Weights of a small image classifier.
Data: 97085 training examples, 26.4 epochs.
Rows from block 3 of a small image classifier, named by matrix and row number. Rows with one number belong to one channel. Each number is 50 + 10 x the weight over its row's rms, rounded and kept within 0 to 99. All counts start at 0.
After each channel's rows are labels from the 100 images, of 14976, where the channel reaches its highest value: "strongest on" is what is common among them; "patch colour" is the nearest of a few named colours to the mean colour under the peak. Only what is clearly more common there than usual is listed. The data: microscope photos of single blood and bone marrow cells. In brackets: how many of the 100.
# c3: 3x3 conv, stride 2 (model.blocks.3.c3.weight, 128x80x3x3, standardized in use, each kernel summed), inputs 0-79
# c1: pointwise conv, stride 2 (model.blocks.3.c1.weight, 128x80x1x1, standardized in use), inputs 0-79

c3.14:45 54 50 56 50 51 58 49 59 65 41 46 36 48 41 46 50 46 44 44 88 55 70 58 63 84 44 59 31 65 35 52 48 49 57 41 37 59 50 39 48 50 37 40 44 39 54 47 54 50 54 42 49 53 69 51 41 42 47 41 52 59 54 52 57 46 60 55 43 53 56 26 49 46 47 48 54 34 53 51
c1.14:43 53 48 47 49 60 50 46 59 59 40 48 48 50 48 48 51 48 47 54 86 53 65 57 60 92 51 59 35 65 47 58 58 35 63 41 44 58 49 46 54 50 38 49 41 44 51 57 54 49 65 41 39 51 63 54 45 41 41 40 52 62 58 44 49 53 59 53 43 49 52 23 44 47 41 51 46 39 59 47
strongest on: smear: peripheral blood (87); cell type: myeloblast (39)
patch colour: pink (48)

c3.37:41 47 38 37 38 59 45 34 50 39 39 44 34 57 41 55 59 49 52 49 48 60 45 41 55 52 57 57 61 53 33 50 42 27 46 45 45 55 43 54 64 63 68 60 68 66 63 66 54 57 48 46 40 62 36 40 38 67 37 46 43 31 46 69 36 27 54 52 54 46 50 45 46 50 55 48 43 57 43 50
c1.37:45 48 36 38 25 56 46 46 49 40 31 49 36 62 38 52 52 53 52 54 46 51 51 53 51 52 59 62 55 53 28 54 47 30 43 39 46 56 43 57 64 61 64 59 66 60 64 68 53 52 56 48 45 58 43 42 32 66 37 54 45 29 42 67 44 25 58 45 44 49 41 45 44 48 56 50 50 58 48 50
strongest on: cell type: segmented neutrophil (50)
patch colour: purple (54)

c3.71:54 50 42 36 29 65 51 51 22 52 58 56 51 69 49 60 48 52 43 50 42 55 56 37 43 41 53 58 57 46 58 49 60 38 52 47 70 59 62 74 44 57 54 29 53 50 39 53 47 34 52 47 54 50 50 44 47 29 34 62 51 56 49 53 44 56 44 47 29 59 55 67 32 50 51 31 54 53 50 48
c1.71:54 53 56 30 33 69 54 44 34 55 59 58 58 62 52 59 51 55 45 46 46 42 50 48 49 46 46 52 58 43 67 50 61 37 48 46 66 60 65 66 52 60 44 31 57 42 35 51 42 18 50 33 49 52 42 48 48 29 36 57 59 49 53 54 45 67 38 46 49 55 51 58 41 47 50 28 61 43 55 51
strongest on: cell type: erythroblast (44)
patch colour: blue (42)

c3.91:47 32 53 40 45 28 51 46 73 45 40 41 47 38 46 48 52 62 43 35 56 47 46 63 45 41 50 52 50 73 48 63 47 63 49 46 53 38 55 40 68 47 39 84 54 41 45 52 54 44 68 46 63 36 59 66 43 59 56 48 40 43 46 43 53 54 39 59 50 44 56 53 57 39 51 68 42 51 45 40
c1.91:43 35 47 48 24 29 51 56 67 51 55 42 45 45 49 46 47 67 49 33 62 53 49 58 52 33 56 53 52 67 52 52 48 62 50 60 56 43 42 55 58 53 39 78 55 45 54 52 66 36 64 48 59 46 58 65 49 56 30 47 43 47 58 47 51 47 31 52 49 34 63 53 61 50 47 59 29 52 51 40
strongest on: cell type: segmented neutrophil (62)
patch colour: purple (65); blue (28)

c3.121:57 51 51 56 46 51 68 57 51 49 47 46 41 56 52 37 40 39 33 61 48 45 62 40 45 42 43 59 59 55 63 46 30 54 33 53 68 38 62 49 57 48 46 55 58 57 55 38 46 39 48 55 47 44 50 35 43 41 39 41 52 45 56 35 46 47 47 43 49 41 45 54 46 72 75 47 50 61 77 78
c1.121:45 41 42 49 52 51 67 52 44 47 34 44 42 49 50 42 39 53 48 58 47 50 56 54 39 38 38 68 58 59 57 51 47 51 48 50 72 49 61 54 53 52 44 63 67 47 61 52 60 42 58 55 42 56 56 31 52 28 41 48 60 47 49 39 44 42 36 41 24 44 41 59 54 64 67 59 41 36 66 77
strongest on: cell type: lymphocyte (42)
patch colour: blue (46)

c3.16:44 48 51 46 43 53 42 38 24 38 58 39 62 76 60 57 45 44 70 59 47 51 49 29 53 53 57 55 68 45 35 36 56 46 60 38 49 60 56 59 64 56 49 55 46 55 60 51 62 57 43 52 37 62 52 49 72 47 50 49 45 32 33 48 45 46 42 41 34 49 47 66 48 42 33 45 60 47 51 46
c1.16:29 38 47 35 45 51 48 31 35 41 45 46 68 70 58 57 45 49 77 54 56 51 53 39 57 56 59 56 65 48 31 44 58 46 57 37 47 63 59 51 56 57 56 54 53 53 60 48 65 56 48 47 36 58 53 47 62 52 55 44 34 43 28 53 40 49 48 50 27 41 35 60 46 42 36 51 53 41 50 46
strongest on: cell type: segmented neutrophil (56)
patch colour: purple (53)

c3.82:50 66 52 55 41 53 42 47 59 59 48 57 51 34 42 58 64 33 60 50 57 51 52 56 56 44 58 63 27 59 38 66 58 36 52 41 52 43 57 63 52 55 61 49 55 43 30 58 57 50 49 42 39 49 58 51 41 49 44 35 53 39 32 44 46 53 49 51 59 42 46 40 57 59 54 60 43 32 47 10
c1.82:41 66 52 53 30 54 59 51 56 57 44 54 53 32 47 56 60 46 49 46 53 57 52 64 53 34 53 62 27 58 42 68 61 42 54 41 47 43 57 64 54 49 47 48 52 38 42 60 63 42 52 35 46 54 54 55 42 44 36 43 56 29 31 41 56 50 42 53 47 46 40 43 61 60 55 59 44 24 52 23
strongest on: smear: peripheral blood (72); cell type: eosinophil (65)
patch colour: grey (56)

c3.59:43 39 63 29 53 46 56 57 70 47 48 58 47 36 63 51 58 65 51 52 59 43 43 51 59 49 52 47 56 41 53 55 33 55 43 48 60 40 38 42 71 42 33 54 39 54 45 42 48 61 53 46 43 36 45 58 37 78 53 33 43 46 53 63 40 37 51 59 71 36 39 53 64 44 47 62 38 55 43 51
c1.59:51 55 64 36 42 45 57 64 66 56 45 58 50 37 58 55 61 58 54 42 52 52 43 44 62 49 60 42 55 45 53 49 45 46 47 48 54 45 30 43 70 50 33 61 38 52 50 47 45 54 51 44 40 38 39 64 36 74 51 25 37 49 53 67 45 46 52 59 69 30 34 51 62 51 45 69 43 46 45 36
strongest on: cell type: segmented neutrophil (76); smear: peripheral blood (61)
patch colour: purple (78)

c3.94:31 48 48 49 40 42 47 44 44 47 51 47 44 30 32 59 69 42 45 42 43 50 34 59 59 46 58 60 55 57 34 67 53 42 44 57 60 44 48 50 34 76 59 45 57 70 36 60 54 36 45 31 56 47 46 49 37 49 57 46 54 33 38 43 42 44 49 51 42 35 59 44 55 64 62 34 45 47 58 43
c1.94:16 50 54 44 31 46 38 45 41 56 52 57 51 41 43 53 62 45 32 44 43 51 29 56 53 37 56 59 50 50 46 62 52 59 44 58 53 43 40 55 41 71 49 41 58 64 45 56 50 41 46 23 62 52 55 45 36 56 60 53 61 29 36 54 55 44 56 56 39 43 55 42 56 54 55 28 45 51 55 48
strongest on: cell type: lymphocyte (46); smear: peripheral blood (43)
patch colour: purple (60); blue (28)

c3.96:44 48 54 37 55 59 48 46 48 49 60 49 51 71 68 35 34 52 52 51 61 59 48 39 32 42 51 48 47 60 59 50 54 55 23 42 60 60 45 64 58 51 37 59 53 39 69 54 70 67 70 50 53 60 56 49 59 57 48 49 51 39 50 43 40 43 37 43 42 44 60 68 38 63 51 63 37 47 63 53
c1.96:37 57 68 33 58 62 42 40 47 46 50 47 50 62 66 25 49 54 55 49 59 63 52 43 31 50 54 56 36 60 48 49 49 48 28 39 64 60 48 59 49 50 48 61 71 44 61 50 68 69 66 47 45 50 53 43 54 58 52 43 56 48 60 50 49 38 45 59 48 39 61 65 29 49 50 57 41 30 51 51
strongest on: cell type: segmented neutrophil (67)
patch colour: purple (72)

c3.40:46 41 52 70 40 59 49 44 69 78 36 68 55 27 48 52 48 53 49 50 61 24 55 51 62 43 36 33 53 50 59 50 53 39 40 49 44 55 54 36 48 61 62 52 56 45 43 50 39 46 46 55 57 38 50 61 46 68 53 46 54 47 35 55 52 60 51 46 69 43 48 44 35 63 43 47 46 41 48 32
c1.40:51 44 50 73 38 64 53 51 62 77 31 68 39 29 35 56 53 51 42 59 57 38 55 39 66 46 36 35 55 45 62 50 56 50 41 50 40 51 54 44 47 64 62 51 52 51 45 49 39 52 42 55 60 30 58 55 28 60 55 49 59 46 40 47 50 61 53 46 58 42 43 41 47 60 47 48 51 42 50 29
strongest on: cell type: artefact (25)
patch colour: purple (57)

c3.78:52 43 54 54 63 39 57 60 42 49 55 51 46 52 52 50 42 50 49 44 37 41 54 42 35 50 37 43 50 49 55 46 65 42 61 60 69 50 54 50 50 46 47 40 46 49 41 60 47 49 52 63 49 22 39 38 57 41 36 54 50 80 77 41 49 65 43 53 57 78 46 37 35 53 46 37 41 38 50 50
c1.78:48 40 52 64 57 36 64 60 51 44 58 50 53 48 52 55 44 50 52 46 28 31 43 41 39 47 45 48 56 46 53 44 59 38 65 63 62 40 60 49 48 58 41 35 39 60 31 64 52 38 53 56 45 23 44 45 62 39 37 47 52 59 71 44 51 67 46 45 56 70 56 39 47 54 47 32 41 48 60 38
strongest on: smear: peripheral blood (79); cell type: platelet (33)
patch colour: purple (46)

c3.126:49 46 39 53 55 51 63 60 48 51 65 53 45 57 59 68 43 52 55 36 50 48 41 47 50 66 41 44 65 44 61 32 47 64 56 48 62 44 43 54 67 53 49 57 48 52 52 52 55 63 45 34 58 50 32 39 55 55 46 57 46 59 51 55 23 47 52 38 56 65 38 39 37 31 20 35 43 38 51 50
c1.126:61 41 41 49 53 55 59 59 47 57 66 53 47 52 48 63 47 51 49 34 50 52 27 44 51 63 43 33 57 50 64 17 53 59 55 47 58 42 40 49 62 59 61 51 38 51 39 50 45 68 40 39 56 48 31 40 50 56 44 56 42 57 54 45 35 52 58 48 60 65 50 39 41 33 22 44 39 45 51 43
strongest on: smear: peripheral blood (59); cell type: erythroblast (47)
patch colour: blue (29)

c3.85:40 55 53 40 51 53 47 51 59 50 64 61 49 62 73 53 56 58 56 47 62 62 47 56 54 26 55 48 59 44 61 58 49 28 46 52 54 45 48 57 63 46 26 59 55 45 55 43 50 56 47 42 44 42 53 63 37 54 54 27 50 61 54 47 60 50 37 56 60 14 48 58 49 42 51 51 46 42 51 28
c1.85:43 55 50 52 47 58 48 56 57 54 57 57 44 57 67 52 51 60 50 46 56 61 45 58 57 21 59 52 62 39 56 53 46 32 40 56 53 51 46 58 53 51 24 56 56 63 53 40 45 48 50 40 48 49 52 61 35 52 50 26 61 62 56 40 60 52 24 57 57 21 45 54 53 45 51 42 37 48 53 28
strongest on: cell type: segmented neutrophil (87); smear: peripheral blood (71)
patch colour: purple (73)

c3.87:52 69 37 45 49 59 46 38 65 47 53 63 46 48 48 42 56 49 55 74 50 51 48 57 55 52 53 47 47 58 45 53 61 16 54 58 53 55 44 57 52 50 60 63 60 73 52 52 56 32 46 56 25 68 43 41 52 52 34 33 42 47 56 62 51 42 43 41 57 43 57 41 51 49 50 67 56 33 58 42
c1.87:52 78 38 41 49 55 43 39 60 41 61 60 48 49 45 37 53 54 54 66 49 43 50 59 55 55 53 41 44 53 46 54 54 14 49 64 56 52 42 57 52 53 56 62 50 64 51 43 48 29 40 55 23 59 42 47 48 48 32 32 43 58 60 58 60 38 44 51 57 52 61 40 45 50 49 61 60 42 64 48
strongest on: cell type: segmented neutrophil (87); smear: peripheral blood (41)
patch colour: purple (72)

c3.79:42 55 53 44 44 45 60 57 39 39 56 52 56 44 55 64 40 56 49 37 45 60 31 56 65 56 60 55 70 56 47 39 48 45 57 42 64 36 47 53 59 52 44 46 55 46 45 51 66 50 33 47 42 43 19 57 41 58 58 48 45 41 50 47 53 64 42 46 52 49 48 69 55 30 23 31 56 54 67 47
c1.79:38 48 30 39 48 50 58 60 40 46 51 46 48 37 30 63 36 62 57 32 47 60 38 57 65 55 59 53 67 52 48 46 47 51 57 49 61 46 51 50 45 69 46 43 51 56 46 53 58 55 41 55 50 46 29 63 32 55 51 47 52 50 48 48 48 52 32 42 35 46 48 38 53 31 23 34 44 70 62 44
strongest on: cell type: segmented neutrophil (43); cell type: erythroblast (36)
patch colour: black (43)

c3.39:45 33 53 52 62 57 50 52 57 49 56 66 48 64 69 47 49 68 47 46 63 55 44 46 54 28 43 58 47 44 73 58 51 52 50 57 61 47 52 41 55 40 29 63 59 46 56 44 57 53 48 45 40 41 50 50 31 57 56 27 59 68 59 54 62 48 38 58 55 22 54 62 49 55 53 45 32 53 59 51
c1.39:33 41 54 52 58 57 54 51 45 45 38 52 45 50 63 53 54 61 43 53 56 54 47 44 53 31 46 58 53 44 56 59 59 50 55 47 53 51 51 47 51 44 35 56 59 55 54 50 64 47 52 53 45 53 52 47 29 53 53 24 70 67 49 50 69 50 25 66 47 12 44 66 50 53 59 51 30 57 54 52
strongest on: cell type: segmented neutrophil (49); smear: peripheral blood (42)
patch colour: purple (43)

c3.97:49 52 61 53 56 51 47 62 56 47 56 56 60 60 63 53 31 60 58 59 58 54 46 44 53 63 50 45 54 42 55 30 55 44 53 45 44 64 61 39 69 33 44 57 58 36 51 34 43 49 48 39 41 46 55 54 33 49 60 34 56 64 48 36 67 56 40 60 44 13 46 64 55 36 49 44 55 53 58 51
c1.97:47 51 60 44 53 56 50 58 47 50 47 52 53 53 62 53 36 58 70 60 57 54 47 40 45 68 47 49 57 42 52 37 53 37 50 49 54 57 70 35 60 43 67 55 64 44 49 30 39 56 48 41 33 45 55 38 33 46 68 33 55 63 47 34 58 51 40 60 50 20 56 62 54 36 57 42 47 34 56 49
strongest on: smear: peripheral blood (47)
patch colour: pink (52)

c3.57:49 56 40 44 56 55 50 53 52 47 50 46 65 47 74 48 47 47 49 67 64 53 57 44 49 37 55 69 45 49 64 51 51 53 48 44 62 67 46 57 56 53 34 62 49 54 58 44 64 51 54 54 31 57 55 46 50 55 42 21 47 51 58 38 22 51 34 35 49 38 54 51 60 55 52 60 24 39 63 55
c1.57:59 52 38 41 51 53 52 49 49 45 42 40 65 38 68 56 47 41 47 70 60 63 59 46 57 43 57 71 45 53 58 54 52 54 55 38 56 61 53 54 51 52 42 61 56 56 52 55 66 55 51 56 36 44 51 47 40 53 47 20 46 57 55 32 20 54 34 42 48 37 54 52 54 59 56 62 28 33 57 48
strongest on: cell type: segmented neutrophil (66); smear: peripheral blood (57)
patch colour: purple (77)

c3.62:63 50 64 37 41 58 69 55 30 43 33 39 64 55 41 56 53 19 44 55 37 45 49 42 47 58 61 61 43 46 45 45 51 56 57 44 65 60 68 52 61 59 61 37 56 61 36 54 47 33 45 43 39 41 46 35 39 51 46 39 44 47 43 50 49 68 51 37 48 45 57 57 52 48 60 32 54 47 61 46
c1.62:63 46 53 36 46 58 62 52 43 50 26 44 52 48 37 57 47 31 55 55 48 41 50 47 52 61 46 60 44 58 55 47 51 52 60 43 68 53 86 55 66 60 65 50 58 51 39 53 52 44 42 41 32 50 42 31 36 47 52 45 49 44 34 46 48 62 46 35 32 47 54 50 60 54 58 47 53 34 67 48
strongest on: cell type: lymphocyte (59); smear: peripheral blood (40)
patch colour: purple (59); blue (30)

c3.118:60 36 41 35 45 29 55 49 31 39 62 41 64 71 66 44 25 51 62 59 46 40 53 46 35 60 38 62 57 42 52 58 51 44 32 46 64 61 53 60 60 45 50 46 40 63 44 58 55 49 42 55 42 51 44 46 68 46 48 47 58 45 55 59 33 40 49 39 52 59 49 64 52 42 47 42 60 49 34 53
c1.118:51 34 45 34 49 31 48 39 41 47 58 50 62 66 73 38 27 57 60 58 51 37 48 57 36 60 35 67 51 52 53 58 48 39 26 40 67 62 59 59 58 40 51 52 53 59 47 57 60 47 41 56 41 54 35 43 69 47 50 44 53 57 53 66 41 42 36 49 42 54 51 55 56 43 50 45 45 42 38 58
strongest on: smear: peripheral blood (59); cell type: segmented neutrophil (59); cell type: erythroblast (33)
patch colour: pink (60)

c3.29:52 35 48 55 57 46 45 64 54 53 54 42 52 48 51 31 54 28 51 67 54 55 61 32 47 43 43 56 37 52 51 33 45 73 54 46 50 43 53 49 51 52 46 49 50 48 54 38 52 60 66 49 55 38 72 59 50 58 43 50 41 53 49 34 47 36 70 43 35 48 52 42 37 60 37 56 52 52 60 86
c1.29:48 36 50 54 58 49 47 63 53 49 60 48 52 44 53 30 55 24 59 63 45 52 58 34 51 41 39 56 42 53 56 27 49 61 57 51 58 50 55 56 44 43 44 45 54 44 53 34 59 61 62 56 49 49 66 52 54 58 41 48 45 63 52 38 44 29 67 42 37 48 56 50 35 58 33 60 54 43 62 82
strongest on: cell type: lymphocyte (53)
patch colour: blue (26)

c3.111:44 55 21 52 44 56 46 39 54 51 51 54 28 41 36 46 54 45 57 28 55 55 52 58 56 41 57 49 43 59 52 66 72 35 63 53 65 46 54 59 34 57 59 56 58 41 44 56 60 31 56 59 54 57 52 62 56 35 57 51 60 59 43 56 44 60 56 27 42 46 53 50 47 63 58 56 54 37 65 39
c1.111:35 60 32 58 42 52 46 32 50 53 53 57 33 31 37 48 53 53 52 20 53 55 44 61 62 44 57 51 46 52 56 60 62 27 63 61 58 45 51 58 39 58 59 55 60 48 42 56 58 28 57 57 50 58 48 68 52 35 49 44 62 53 48 55 51 60 52 42 41 37 53 45 50 59 55 50 52 34 64 29
strongest on: cell type: lymphocyte (61)
patch colour: blue (44); black (26)

c3.25:46 29 49 52 43 46 42 47 53 52 45 58 42 44 53 31 49 44 45 53 52 47 77 57 42 45 57 57 44 54 65 34 27 70 39 59 55 28 51 43 42 55 49 60 50 49 64 41 44 51 67 69 53 45 60 61 61 52 37 62 43 41 61 42 64 43 50 51 43 50 49 36 51 58 42 49 45 47 55 78
c1.25:43 33 39 51 49 43 35 41 54 52 48 57 49 48 54 17 41 52 45 50 45 42 74 51 38 49 53 61 46 54 62 41 38 58 46 60 59 42 41 54 37 48 43 55 50 48 60 46 55 44 71 62 54 53 69 59 65 52 31 68 43 51 60 48 64 34 46 48 44 50 48 45 39 59 39 48 48 46 53 77
strongest on: cell type: lymphocyte (42); cell type: erythroblast (39)
patch colour: purple (50)

c3.105:63 51 50 53 68 48 48 63 48 49 57 49 59 60 59 26 22 49 39 64 56 45 52 58 40 55 60 56 36 57 52 52 48 40 34 66 66 56 40 45 47 42 48 53 52 64 58 49 41 49 44 60 35 44 35 43 43 48 35 33 52 54 76 52 60 38 31 55 59 44 42 55 36 40 57 45 50 54 60 57
c1.105:58 56 48 52 64 46 52 60 50 51 52 52 64 54 49 39 38 40 42 61 55 42 44 56 37 59 57 59 41 65 47 47 52 32 40 63 72 53 43 48 43 48 45 57 44 62 53 56 39 49 42 60 31 44 33 41 46 48 33 36 58 56 76 49 58 52 25 60 58 49 49 56 26 40 57 44 46 40 64 57
strongest on: cell type: segmented neutrophil (63); smear: peripheral blood (51)
patch colour: purple (51)

c3.45:56 46 55 49 46 62 48 33 57 48 44 59 42 48 55 42 55 58 51 53 63 58 57 52 50 68 54 48 42 56 54 68 53 24 42 43 53 38 47 41 46 36 53 64 64 48 54 63 55 44 49 59 45 18 48 46 36 62 49 34 51 53 45 65 49 56 62 60 63 42 57 26 38 56 46 69 42 49 53 34
c1.45:53 54 54 54 45 63 42 35 67 48 39 54 46 45 51 46 55 59 47 41 52 54 53 52 51 57 51 49 48 56 51 65 54 15 51 47 45 44 40 40 55 39 51 67 62 47 52 68 58 50 53 58 34 36 49 48 38 64 46 28 62 50 38 62 47 46 56 57 64 21 54 39 46 53 50 72 52 50 52 32
strongest on: cell type: segmented neutrophil (56); smear: peripheral blood (45)
patch colour: purple (69)

c3.119:52 41 59 54 55 60 35 64 52 50 55 50 68 47 51 52 47 53 48 33 46 33 54 59 46 47 62 43 25 55 56 49 55 17 56 57 64 53 56 34 36 40 48 52 50 13 49 50 52 51 51 45 57 55 42 59 39 57 58 42 53 46 53 40 52 51 46 46 60 40 57 71 52 60 56 43 51 65 59 45
c1.119:48 43 63 55 55 58 40 65 50 49 57 49 67 47 47 52 47 54 45 43 46 32 63 58 54 45 60 45 42 53 55 43 58 11 53 56 64 60 58 31 33 32 40 52 52 25 50 49 55 56 51 38 62 56 47 62 31 55 48 50 54 49 55 40 47 55 42 46 50 41 52 64 50 58 54 35 50 65 65 52
strongest on: cell type: artefact (66)
patch colour: purple (70)

c3.95:52 34 38 56 56 52 52 44 59 40 47 48 30 46 42 55 67 41 53 46 50 55 55 45 55 34 41 57 30 59 46 77 64 28 58 59 67 51 57 47 33 49 51 53 54 52 40 60 58 31 57 53 51 43 53 47 56 46 43 55 51 63 48 48 36 47 56 42 47 52 60 58 40 68 83 54 56 50 51 51
c1.95:48 34 46 56 57 52 48 47 48 41 53 51 32 45 43 52 66 48 57 48 47 60 45 52 54 29 42 55 31 53 49 67 58 26 61 63 62 43 56 47 35 51 56 55 57 51 42 61 55 23 53 46 53 50 41 50 64 45 39 55 49 49 52 50 47 46 48 48 37 52 69 59 52 59 90 54 49 36 50 51
strongest on: smear: peripheral blood (79); cell type: platelet (45); cell type: lymphocyte (35)
patch colour: purple (58)

c3.54:59 62 45 42 66 21 51 70 70 56 41 50 49 44 46 54 49 40 40 46 52 36 38 60 54 48 44 46 51 63 49 51 57 46 37 47 39 47 41 47 70 65 58 62 40 55 33 58 56 78 59 41 50 50 51 66 47 73 53 43 39 48 45 55 34 44 54 46 55 47 57 48 38 46 61 56 52 49 42 37
c1.54:62 57 38 56 71 30 50 60 65 61 43 57 31 29 45 51 55 29 41 48 51 32 30 59 57 50 39 39 50 65 50 43 57 49 32 60 51 44 45 42 60 61 55 52 51 53 20 52 51 76 55 53 45 52 52 55 55 64 60 40 47 51 47 49 39 48 51 44 57 44 54 54 47 48 60 53 49 40 50 44
strongest on: cell type: lymphocyte (42)
patch colour: purple (45)

c3.28:46 57 46 48 55 47 33 61 64 44 56 62 65 49 63 23 30 52 36 64 57 52 57 53 56 34 57 57 53 54 68 41 51 54 52 50 68 57 43 63 56 43 36 47 45 45 47 42 56 55 53 52 45 66 51 49 54 49 46 40 31 51 60 51 45 58 39 45 44 49 50 43 66 45 23 55 36 51 67 68
c1.28:42 61 50 38 44 49 39 45 57 47 65 66 56 51 61 29 27 54 36 54 57 50 59 56 59 41 59 56 53 51 63 52 53 52 61 57 67 50 35 65 59 40 25 51 52 42 54 46 57 49 55 57 45 59 48 56 54 54 33 40 25 42 57 49 54 59 31 41 52 45 51 42 63 48 34 45 39 61 67 62
strongest on: cell type: erythroblast (50)
patch colour: purple (49)